Weights of a small image embedding model: 64-pixel images, 3.7 epochs.
Rows from block 11 of a small image embedding model, named by matrix and row number. Rows with one number belong to one channel. Each number is 500 + 50 x the weight over its row's rms, rounded and kept within 0 to 999. All counts start at 0. Numbers have three digits each.
After each channel's rows are labels from the 100 images, of 14976, where the channel reaches its highest value: "colour at peak" is the nearest of a few named colours to the mean colour under the peak; "strongest on" is what is common among them. Only what is clearly more common there than usual is listed. The data: microscope photos of single blood and bone marrow cells. In brackets: how many of the 100.
# convs0: first 3x3 conv (model.blocks.11.convs.0.weight, 144x144x3x3, each kernel summed), inputs 72-143
# convs1: second 3x3 conv (model.blocks.11.convs.1.weight, 144x144x3x3, transposed, each kernel summed), outputs 72-143

convs0.17:490469511589504528510514473462500448451490449579520579530453484620465437449457533471484524449547465491394552518472494509505447513499529435519537420442534500510480403522480521484440396489491470496390471476528575324462
convs1.17:505510468565480566467622470473559585607495533496520532506529425513426472465460510462397530458478444513476476523575445442458509417465520536515556526526553573609490546505448525481459446531596416501549485445412454439569
colour at peak: white (86)
strongest on: smear: peripheral blood (99)

convs0.99:520561443459472442547510515502511541564512551449494363486449499514541513504548608403553467599433502518536408475425415496472541525527537575429518480531430550441452407513428407524456473506513517484438479546460554544525
convs1.99:393563516411417543623450403489545451581551525452511487563539480402614523490497506549569504495493392573471542503488530530492416586447531426462518536490518520456559418509476441511414531509464571457543513516510534551474
colour at peak: black (69)
strongest on: cell type: segmented neutrophil (44)

convs0.3:566499521405468514532507574504460546550466485464521461526465550502615549594535448507501604390483523576466526486450518525467486506440559513567526527475535514439507453605456501553532469407469461482517546484535513549549
convs1.3:535528495429447535547493537523569473517450537590566489477492493540520498542622501542472497528549493530443511504512495441430471473533495453506620531514486497495485457500565501544482413433534551534475514402566462562535
colour at peak: blue (31)
strongest on: cell type: segmented neutrophil (45)

convs0.56:433496476547582474566534417480538442549478555540574463441534497478450486422455561554535449555455453472526584504413532518528525469436534475553483467349461449521544467576558447487536587578531543340443452571460540548455
convs1.56:412569554467512462476536510453439469636481483482573518503465498506519480570491606486493473500425575416551546503530486565537524450553413470593420504539470527494487538529400469489532473509494489474499484599520561470483
colour at peak: pink (97)
strongest on: smear: peripheral blood (99)

convs0.54:456546524536504446514505518619555452423533451454523492487438482575553535472472551484584461486504415462562524493584463477533542500499427507554495440560502536511532492544634570540482507489587531462639510471476564530546
convs1.54:365442564456580513444516579482506515478507474482540579471441501436538455493474490420524477433547598502566518497445483496473529443560557533510460509478533541448540550538491508560474456529549432453558488629598581534545
colour at peak: pink (94)
strongest on: smear: peripheral blood (100)

convs0.140:555576488534524525527458593595480540540502551532473490500444479526548495535496517543483495515510532518581542493629479457509412538457551499522480485485533533681568529544470486542441523473589450534559494469486531501502
convs1.140:448519559447515462554502586572481499475510438500462463434438573535494510529450501555503440498519584422533503544538594476516471460533518502463481469538549482452490517474468520486467422496488466517461529497561497542467
colour at peak: purple (98)
strongest on: smear: peripheral blood (100); cell type: myeloblast (54); cell type: lymphocyte (38)

convs0.129:461497390515439491449446464538527524510618498566515570544452413580531500492520463512645496527445529463452498537471590492578539499528441549512524516633526426443556404460425489419542495471477499565477493528479546542544
convs1.129:460533440556576538477506441502467398498501516457439518510425458473472519511448576503409527586517557536389504517464491539578473541453526626513480479661451517564609532491540472499446534477522508389594545520493562446507
colour at peak: white (54); pink (45)
strongest on: smear: peripheral blood (100); cell type: myeloblast (50); cell type: lymphocyte (46)

convs0.43:506445503494401553578461502508500509542516505446499569530404447637477543509537450587535509503481465487460503613496607528657515451539559539561481488637463526503499425452435569516514485576472540628467522541558472533569
convs1.43:501385411518468569491536484459503532477563533408495600509426508497569534503494589531443472515544561480383458591497454527527486504493488559498521586629527496567509479515552429486487492482594429443559519494529451495546
colour at peak: pink (47)
strongest on: smear: peripheral blood (100); cell type: myeloblast (54); cell type: lymphocyte (43)

convs0.84:541522516481460440486500501561392454582505567535539460542492534493490500549505452454471465548492459446575464491477565485488463431572507559546467484494445577468358585495456494539595404483484378483458492533498512613509
convs1.84:469580454440433621549445427539575468495513482453521461482496455430566509467438501532508593441552447571447501551437537504510520532455409477396506506536594547507424527461496588499596445421524552487586465476471534576529
colour at peak: blue (49); black (35)
strongest on: cell type: segmented neutrophil (47)

convs0.39:518488578550489573465530493524539411520426510566514499494420470485464547446465534533532609470444474451538451483458509546409498475391453530534533498493569472506472463443497522524503409441468396431471512508558555463488
convs1.39:531457484465550473595441483510570424522486483559460597482480471434573527492551471497525466464505471537441453536502475517499500532473503505520377523559422539457506490519535470542554473489421498471500497562450461554541
colour at peak: black (47); blue (37)
strongest on: cell type: segmented neutrophil (48)

convs0.137:487520470549416513486458445478528547515573518588511565478511516641476498499513528548545477500519439527489475545592525501578503536525558481486523466558460550535615489494429512578642473566445520588453507467485508522516
convs1.137:543515399531445487494502468503409608524494508490535479529450486496481446436484599463537504523534503359470527597561524482579513519569478520476480517649495487529487468498547397501488481337512472429496563568502554569499
colour at peak: purple (45)
strongest on: smear: peripheral blood (100); cell type: myeloblast (35)

convs0.36:403435496493391441485496455439556416503398490459515397487442456522466551479494434405440540507508494537455557404452513417566541434475507512478483512352521479526499425433477571483399489505474476440440426486455517515526
convs1.36:498509594561500447437563562480537501473474609520528464439543487506516525511463566431491499462449483561496501570629541575432371498498579589514510577578468465523556476481431548423432440487447541515521362515414480427548
colour at peak: pink (71)
strongest on: smear: peripheral blood (100); cell type: segmented neutrophil (54)

convs0.110:480480485475455518498501417491540429484563499494545425571493510482591510471468506512633478553527548573464481486406543495582431488549427554473538473434497544480439525587485532506472509511519606531561438482490487431561
convs1.110:493501582499491521504461515515579557512541511506506443512541441446505516468471553493551467486487526398428597479478471428571509536619453501490485390490506490520558522448411487486473423498552436341484551567539538527583
colour at peak: pink (96)
strongest on: smear: peripheral blood (100)

convs0.123:505485490486470523491468598578414538539533567512524481536526537493533429487479518448466523525440496538483533532615546534526610395629514509578468531547500516585492478409553589473596497551472506587562507468489465617552
convs1.123:527451552435480523538575534490487484462483448507585451470481495497525476532459481553405546517530510503383468513543412531597517505464592381402556456554429526504476518406474555471514521467504472549530552515515481556514
colour at peak: purple (95)
strongest on: smear: peripheral blood (100); cell type: myeloblast (48); cell type: lymphocyte (43)

convs0.101:454416386507535457493573504450528539485448559503446357451467540524535447397449546476477494543494436506540484554485566494455527537483471494497396509452460463476380413530540503469492487487508440452434511441493504430468
convs1.101:471505519513449494529432522475477468479470650482544496634553505586503528503525551476482486401546610410528510546501491500477544424523515520447548506441535530447517567515486513470460485489424381474508444464517506575508
colour at peak: white (53); pink (46)
strongest on: smear: peripheral blood (100)

convs0.64:439438538495544513562509415448544466483570482464491558429455416486469467419438544477474472453490360450495517507433550526458576516454476426481441409395437433473487428602583524430483465577540519515436493484523510560522
convs1.64:462490601509490518485533513501573423526479603513486491468527516536434504535529533413470546459406503445523498542530484555489517483540506501574521565478538562518498472496492552475449400545523517545575456585484459520450
colour at peak: white (57)
strongest on: smear: peripheral blood (100)

convs0.20:529518513478549565520537509470549482558533517451517534544488446510562489501541581454516515538482467525562432500501508572527503549549477438495546520425534548544454457552527481597461392624463521638541480427556507453512
convs1.20:525494509520455533439555448486576464538554486508539569517503499404565480451470526488448481529504529360477535549480583454601530518612505540434501473604460576498528520517551494549542484488416396479488523494520576547552
colour at peak: white (59)
strongest on: smear: peripheral blood (100); cell type: lymphocyte (47); cell type: myeloblast (36)

convs0.139:575560550559453488490524557440476475496549558476587387496414518497487523524477494453544443538551488488453540539426527571526530518477526479435519504487480483497504498563391503446394421563480430510505505543674574491498
convs1.139:440497508429515500557408480534576517523436532538435495508473451569541490491451513454476562538588453492467410523564459575470530484487463443478524486470504554504515416430514451485488451469469430452514546530457456480558
colour at peak: blue (62)
strongest on: cell type: erythroblast (37)

convs0.21:533588497511487437418531508541531472548523461579478625538384469597500444522531581528510503475550507480566535549611549537625552491565394517488462427527480483509557499636447522414606537431503427494490538439447486425494
convs1.21:515511501484487499543500457389420540468470423485514490563443452497474489473453447497425531535566560535530400514557424586525504482379454476492512517543460515535514549450503473388506499567456489376595436405543543464518
colour at peak: white (53); pink (44)
strongest on: smear: peripheral blood (100); cell type: myeloblast (52); cell type: lymphocyte (38)

convs0.111:488488434478529449415508487551484576509624440479406426579515497561512397456549431476442500482485472503498441492504481567368537516492502534466478512436538566548488461493514473602442496535475500497466558477430488436504
convs1.111:532598468486506545434480607440542391476545546510494553520540473495436523480503615567490516436476550564445522430551601577451497612555518492471481486511417566558464572537445434469438538519430533534436456532528540617564
colour at peak: blue (42)
strongest on: cell type: erythroblast (32)

convs0.50:509488473506409616615463489475521501502549500570552550555485502575469563526489488552461514487471475447554508568507522550593536467481534507520556516563496571611557476446487520516586547484490547560463526577547544570505
convs1.50:556470402532439526508502563478476536547510550447500521542385515546533417463501595507503474494532525454441469527518487483564524493561517481482514467636469516540402559499493348515450453393497441402438526487477510542545
colour at peak: purple (93)
strongest on: smear: peripheral blood (100); cell type: myeloblast (37); cell type: lymphocyte (35)

convs0.118:526429547497398502457460502457536472504460443437437434440528431477474485528489494459458445432405425529444373452464539519473549506461554432490478441440410480479452454482508516492410453492490516486441475445553396460523
convs1.118:565460527470478509440516594409560566530481581472440445538532458486554494488426491398482508573521493467493503570606485525453489459459453519549449612553473531556471495488508564515499488499523516440437405349490463467584
colour at peak: white (86)
strongest on: smear: peripheral blood (99); cell type: segmented neutrophil (42)

convs0.32:532527440455482549484514553547433453462494522516536507501463473543536460491428504480557502456492517407467465486619556430591429495496522496570477486617520574475563542591434564502567529389545529428459483520430434563423
convs1.32:521542527509454517512559531483538522530493421526547466396490523562437545533495500439420496504505506475521497523442473461513557533429451445493460471573500520584597517480435540455422513606485498546379442490529482529495
colour at peak: purple (82)
strongest on: smear: peripheral blood (100); cell type: myeloblast (42)

convs0.11:505467503452496418486519371443461525479442553452496581485430472504491501460448505521538505541607554503522453480416511490549530548496475473582474515411545489483515533499411501461607478597491463446526413390480556418458
convs1.11:524453527508536556415475429511519580531429532413539494449520539529571506581442510502399538471473589624489541540496511560502389497605482547562437467497548433407465498439440459436464427456507373390512529488558506494363
colour at peak: pink (96)
strongest on: smear: peripheral blood (100)

convs0.121:484394537533437446463402483573562498518543491460446433509549454445446497425495496432447503551546620502525459519455473456574444477494505421450469452509478551462425430482429504577543595501510441537486557443535452537485
convs1.121:536537509591502563559586446497510413435483473460431524515519511583522490485447540529495637446602544510420456448388495526524518534565511566432537527434413510467535566531515503450506499478535469471537539469442561542501
colour at peak: blue (30)
strongest on: cell type: segmented neutrophil (47)

convs0.134:512430561461528475406505406466456468431415525453478404499490509400543546459477525494536486541471531391545512459402519426450548489507488456437473468508467488433446515623565545511460534468527508479504455457462514479552
convs1.134:529555515469458568500494454484538464409505534496475434526441458443377429531483550557429514491511542445492542443502497555438597500511575474518513472496452566444499577556392543400535490600504507547573582529496471529460
colour at peak: pink (75)
strongest on: smear: peripheral blood (100)

convs0.73:502424414497492515433448498412446515518468504434473489501466534574464517467465465436550504521481448571480437538531477560593474465540506484459410492519451467523455450490383504531577464393515484494479511516471338452492
convs1.73:436413504571456468383549470459522432566570493398488447540519584402480481477530433510503457469525533439393491521608542547551494500483507529474520524515486429568531551493455490560400556466528506474479470475518501476514
colour at peak: white (71)
strongest on: smear: peripheral blood (100); cell type: myeloblast (50); cell type: lymphocyte (40)

convs0.24:421515494485577469431438450483500620473612459426529541583504484600546439509528475599536465576446478494465470490500579582580569482486453483506477519593521511489432442538392565525517399448492442548448498511516478474520
convs1.24:449580518623575547517445438492476466535472500508526523460411543565621487488475478589400532537562492527445539571366542461533473433447485553592514444586491439502538597528421551531446586513460545435512534478519502485485
colour at peak: white (63)
strongest on: smear: peripheral blood (100); cell type: myeloblast (53); cell type: lymphocyte (43)

convs0.87:453518500467507412477521555500464459425426523409473518448449546534480431486524543538496512414528509455522575561597514452624450498469512547590474498546529553512465498418584558530606531411527534465561506538511478633487
convs1.87:405570564450513588482477482416499521559439427483503458454460634544460514508498479556483511420427518431467524491472486485539539475429493431580566512519560598568462540463551548485414526563414536522432386447593504509544
colour at peak: purple (96)
strongest on: smear: peripheral blood (100); cell type: myeloblast (37)

convs0.66:491472487444436446390470547442564503485493449505477463536576509444463464483509485462502459436404514455501398512496519464436468498496481464409481455503479523501407520535478469470537486522478472519448476474528463394563
convs1.66:554560486524465544587601434466556415467488489461469579546479525528516545577522447514576441510642458496448419487481555491529524561502478539420496593464461518471464569485468440504484447542498506502476633512501522636507
colour at peak: blue (51); black (32)
strongest on: cell type: segmented neutrophil (55)

convs0.102:423414496455539486459509491457495543472491469499524540451448456508518585507470514394495400480645531442539531437425480466496441524462491465439563441474430418450476443473509450492523435550528457434483465467531465423451
convs1.102:522508487476548422530396462471509518512456599475478564551534510599522468580459561437386594498457550438432416502404477504437537434502513483602556507526525504542450456593486499491483428524526411456438570586487471467463
colour at peak: white (60)
strongest on: smear: peripheral blood (100); cell type: segmented neutrophil (42); cell type: myeloblast (25)

convs0.33:452334611529533531384558491434547545473478523511445558426516508482519551465482506563563446480495615532567418457522577474547549470502364520432470394441513536403458516529544525418417518554488496510627448465492519487538
convs1.33:467413515447544524535495477511451483520454428544438614502523511499414462536548510424512499541466437480407504456517494621556570509592539512457538522480475426556409516440439547497465405582538472410540590549566568556475
colour at peak: pink (95)
strongest on: smear: peripheral blood (100)

convs0.6:490470561537626559538453437465502469491533496562540514490560500475524527488497485531545427566538560532472510438338474483447528498542427498452422488459451497439430518652479560448526606564548427600478496534507395453497
convs1.6:509498548489567587503505519497450463476522486480496501502442499455484472456504544556499520508438527491527573517487506511622434505567551478557551412322549437496513540403539474476487463419616469362537495558513547474559
colour at peak: pink (97)
strongest on: smear: peripheral blood (100)

convs0.59:495613415513426587595470561489505558520498546528441477445525480472469466548428546485542468538531523465577529548570552521466416498501525513492512503537517530514580518496445457525480684546455568458375526499489546485454
convs1.59:529437454499478514515489518571483545479456510468490417464490465471451442541573526451504455443517554549522489540557460501605444437484512476461500472543525467506431452434425549435407453565526540492420550424569497488537
colour at peak: purple (100)
strongest on: smear: peripheral blood (100); cell type: myeloblast (52); cell type: lymphocyte (37)

convs0.109:471503548500498511476538500451435499503549572487484481484474508537507504484446452517451505510556431474399548582531458454554450549410598469585473470586496507609517459431403461561561523575458507538540543467491573483564
convs1.109:459447490477481473485533447499547488493519543504576442410473574584501510554433663501425440496416446555485466511497436542581509548596454461504514499566514408395490412489485559492554481424450454470540482459450521555485
colour at peak: purple (60)
strongest on: smear: peripheral blood (100); cell type: myeloblast (47); cell type: lymphocyte (34)

convs0.44:443428433500495450516608406590492508563462520547505514601406470552538464501536503536530531455523495499553453485449532540520563519523395520524431439411653505481513496519471470532506485572519501482559487468494429555446
convs1.44:588530473538505474470431458432554462615533479521566446577573479469488494514465496541473416496438477483435585523493503470507512561446427496455465540557468554477453481493509503522534502540425543431476464570438512530500
colour at peak: black (76)
strongest on: cell type: erythroblast (38)

convs0.29:477540483519628503595517438464560498542591480501450449495471494479405478490477482482519451551461379490589470478481525496513501541450446453464515482486451469402520473458505446427517455512535472448444481550512483484489
convs1.29:530508536549520624391537506489469475558485578410542438460477434580493451435493473460465486478584465518564522488563530505433472411488468537518510468563529536516525566499459481510554554412393553414512471510500482447572
colour at peak: white (72)
strongest on: smear: peripheral blood (100)

convs0.67:477458482486415508539489438436524489481497542557472491546409534579354566484450426458407554483583494470456437461464446513556375454602427468452462500481527413457459561458514552480538452513396499495557471471474493445460
convs1.67:541493485518503481493522498445510578499436596429536556494541456508481422526487585456424579490484517578447541543489436558556433565511538530540458589466476550425444444448569532423455374521529448444528556574380439547453
colour at peak: white (57)
strongest on: smear: peripheral blood (100); cell type: myeloblast (43); cell type: lymphocyte (41)

convs0.131:536526490465591447373434511548464434551542573531555440538418446441528496460420482516469504539553473516389479509475461520512544436481438571582445515477523495459430483539348589472489470471595362509566490515489486544481
convs1.131:552542520464539514553486467515487519425578512544492476530497440536508458564441421553435545524536500560466475490478400556521540458493510428461543386530481479386502470456422542488566445419490543467481453449476469490519
colour at peak: white (64)
strongest on: smear: peripheral blood (100); cell type: myeloblast (35)

convs0.18:475438521469607415538527587487441452544593477454463455503481502475576552542462472488444504460416505404558459528553477571407521514469455614464446497431528603546431541588511354556461460515435470528424503439559448460407
convs1.18:588550466521443487530466523382593456537438471561430529547547471461543527436457493556493607526469518446445556463486503522442526514573414477491494397422523480458465528477476460489461467534458470423542572578587601538524
colour at peak: pink (83)
strongest on: smear: peripheral blood (100)

convs0.72:554503507557406509498489474539414521526471601517493563555439473585537489605519477549461521524549516544444483558649570539534517466455571505585495507548523449537598516519506529492574509514491499457349545523518515465475
convs1.72:521451439440488558459429527455564441507388469549487536487505590467566562503485435443423419526553552520476503535434524572483445484428507443522579434511472467510551440561490589493432458504503466587489451402504533439522
colour at peak: pink (45)
strongest on: smear: peripheral blood (100); cell type: myeloblast (50); cell type: lymphocyte (38)

convs0.116:528505429506550512486565591580622576576582500486474511576467473451502489472471501459428544486496465451508459456370501505420467497541477567462489527569516561481506489474466550497589484559533498503467407440517495504538
convs1.116:464590511460532527605515466413545414511458533493534566550512424528489529452503511497500511476608525443509499533507496565518437514449502479437460556474442605503444528478505456446478436479506476505450527437502556584465
colour at peak: purple (51); blue (32)
strongest on: cell type: segmented neutrophil (44)

convs0.113:513466559421416486514474455611493542480608513456519519469571374517499524465500421596579508535523515528455468437427566500543478505495456494543533495480477441422587442455420549445445468476489490475467516551526523489582
convs1.113:509508497547587567469424433556529570540583518491503448440431418488534453457473471510416484552485414522464489497489546486482467517539437579573487469692504488486553495462428502474429556492484518467572479562454446435496
colour at peak: white (65)
strongest on: smear: peripheral blood (100); cell type: myeloblast (47); cell type: lymphocyte (44)

convs0.83:575531552524574472550497601550424485490378529493524535469605452470529517551544513565478508490496513504569482485569461496444428524477469469483517460436545535609473496693494491552524509454449466467566554515458505500479
convs1.83:470543532473528507547475502518434450445460491542470506450498525417523493524505538486398479567529528467501551670529485523595565445552532516483478528477531420520460509449466551459540440512541506449492557529544543484472
colour at peak: purple (99)
strongest on: smear: peripheral blood (100); cell type: myeloblast (51)

convs0.31:492584480486407448405450510549449488549455487500551521478450414611561480484533477609557485521498445496462550553496517451627562462454481492541479518609501486469479465485437512455640460540531490576432485554460444439490
convs1.31:442573430520625574459477427466485449431511468471474540545382538456571502516492489487393488576524548561411476501460494549546497528466556518548493425619488487578566512500494468515460572534512481402543544501501570403518
colour at peak: white (55)
strongest on: smear: peripheral blood (100); cell type: myeloblast (52); cell type: lymphocyte (44)

convs0.40:460522438544567501454549572539471516563472493511412512549473495550506484485459603484589506561516517462540440492397491516570437532438454520479466499567558460517419421572502495457458521361443456478548506532464516498466
convs1.40:561518512487442550521482504537515492436536525428444511540553434456432455513471541527498456502426531389516537520472524473509491520577512544511497456543467552603546604454557488553473495523477559395546534519497545472547
colour at peak: white (75)
strongest on: smear: peripheral blood (100)

convs0.37:514472533469489596546508575409483484517467506465522361494543589456465580438532476532365439508474485574493495562503469529548467556509498548479569519529496414587386501482483432590409518508430495455385542554518523467500
convs1.37:526554506469446453448462465465523473513524560518545443485462549542526487493478560469431451541418446467426486607422503489500524483582443441501465473534498509469531541589426576428497496475482451440500556509544569546475
colour at peak: purple (51)
strongest on: smear: peripheral blood (100); cell type: segmented neutrophil (47); cell type: myeloblast (26)

convs0.135:509437549493533463617427456558532464601490551425505488542583518436533551463473459506573558511489546409412435520408454525475421472428477599514605544482448464514538508530632474488573493446428533500656457535541454522579
convs1.135:480454509402502483522487486503448579420457494462504533480555463560518524480509515550473489458503503393470567510594423444571448468557506410501510532522490531507436496416525518496594515492487518499467524436478490525583
colour at peak: pink (68)
strongest on: smear: peripheral blood (99)

convs0.89:388479525496514507539520443441500446485504509462514434567482464454473472402446467487569436453596375483414505466498477554467527477449481516593460479399473510456482532457457414469425509476549433484531488510514566531502
convs1.89:457385456492552457435469472535427513574520563539468438385573403469482523580490531415479586469452501516504509543494469551511498489564538515560436592562591529590402543515508457502430473415509498539498512606497537486558
colour at peak: pink (97)
strongest on: smear: peripheral blood (100)

convs0.76:561450487483533409510459626461486491516505482414479449487500491481499432502516576493433518451455540492527483481519500486375469472492453513542463527473524483523507492459597512483442367473508439520430549527467527502485
convs1.76:438524487539482502490545474485514470424442493470497549522523516460537487564470548572420531510502565545389565516517498528508550546493483503460525485470458481596428538499439508536530471519484509605498544455473468389619
colour at peak: purple (79)
strongest on: smear: peripheral blood (100); cell type: segmented neutrophil (41); cell type: myeloblast (34)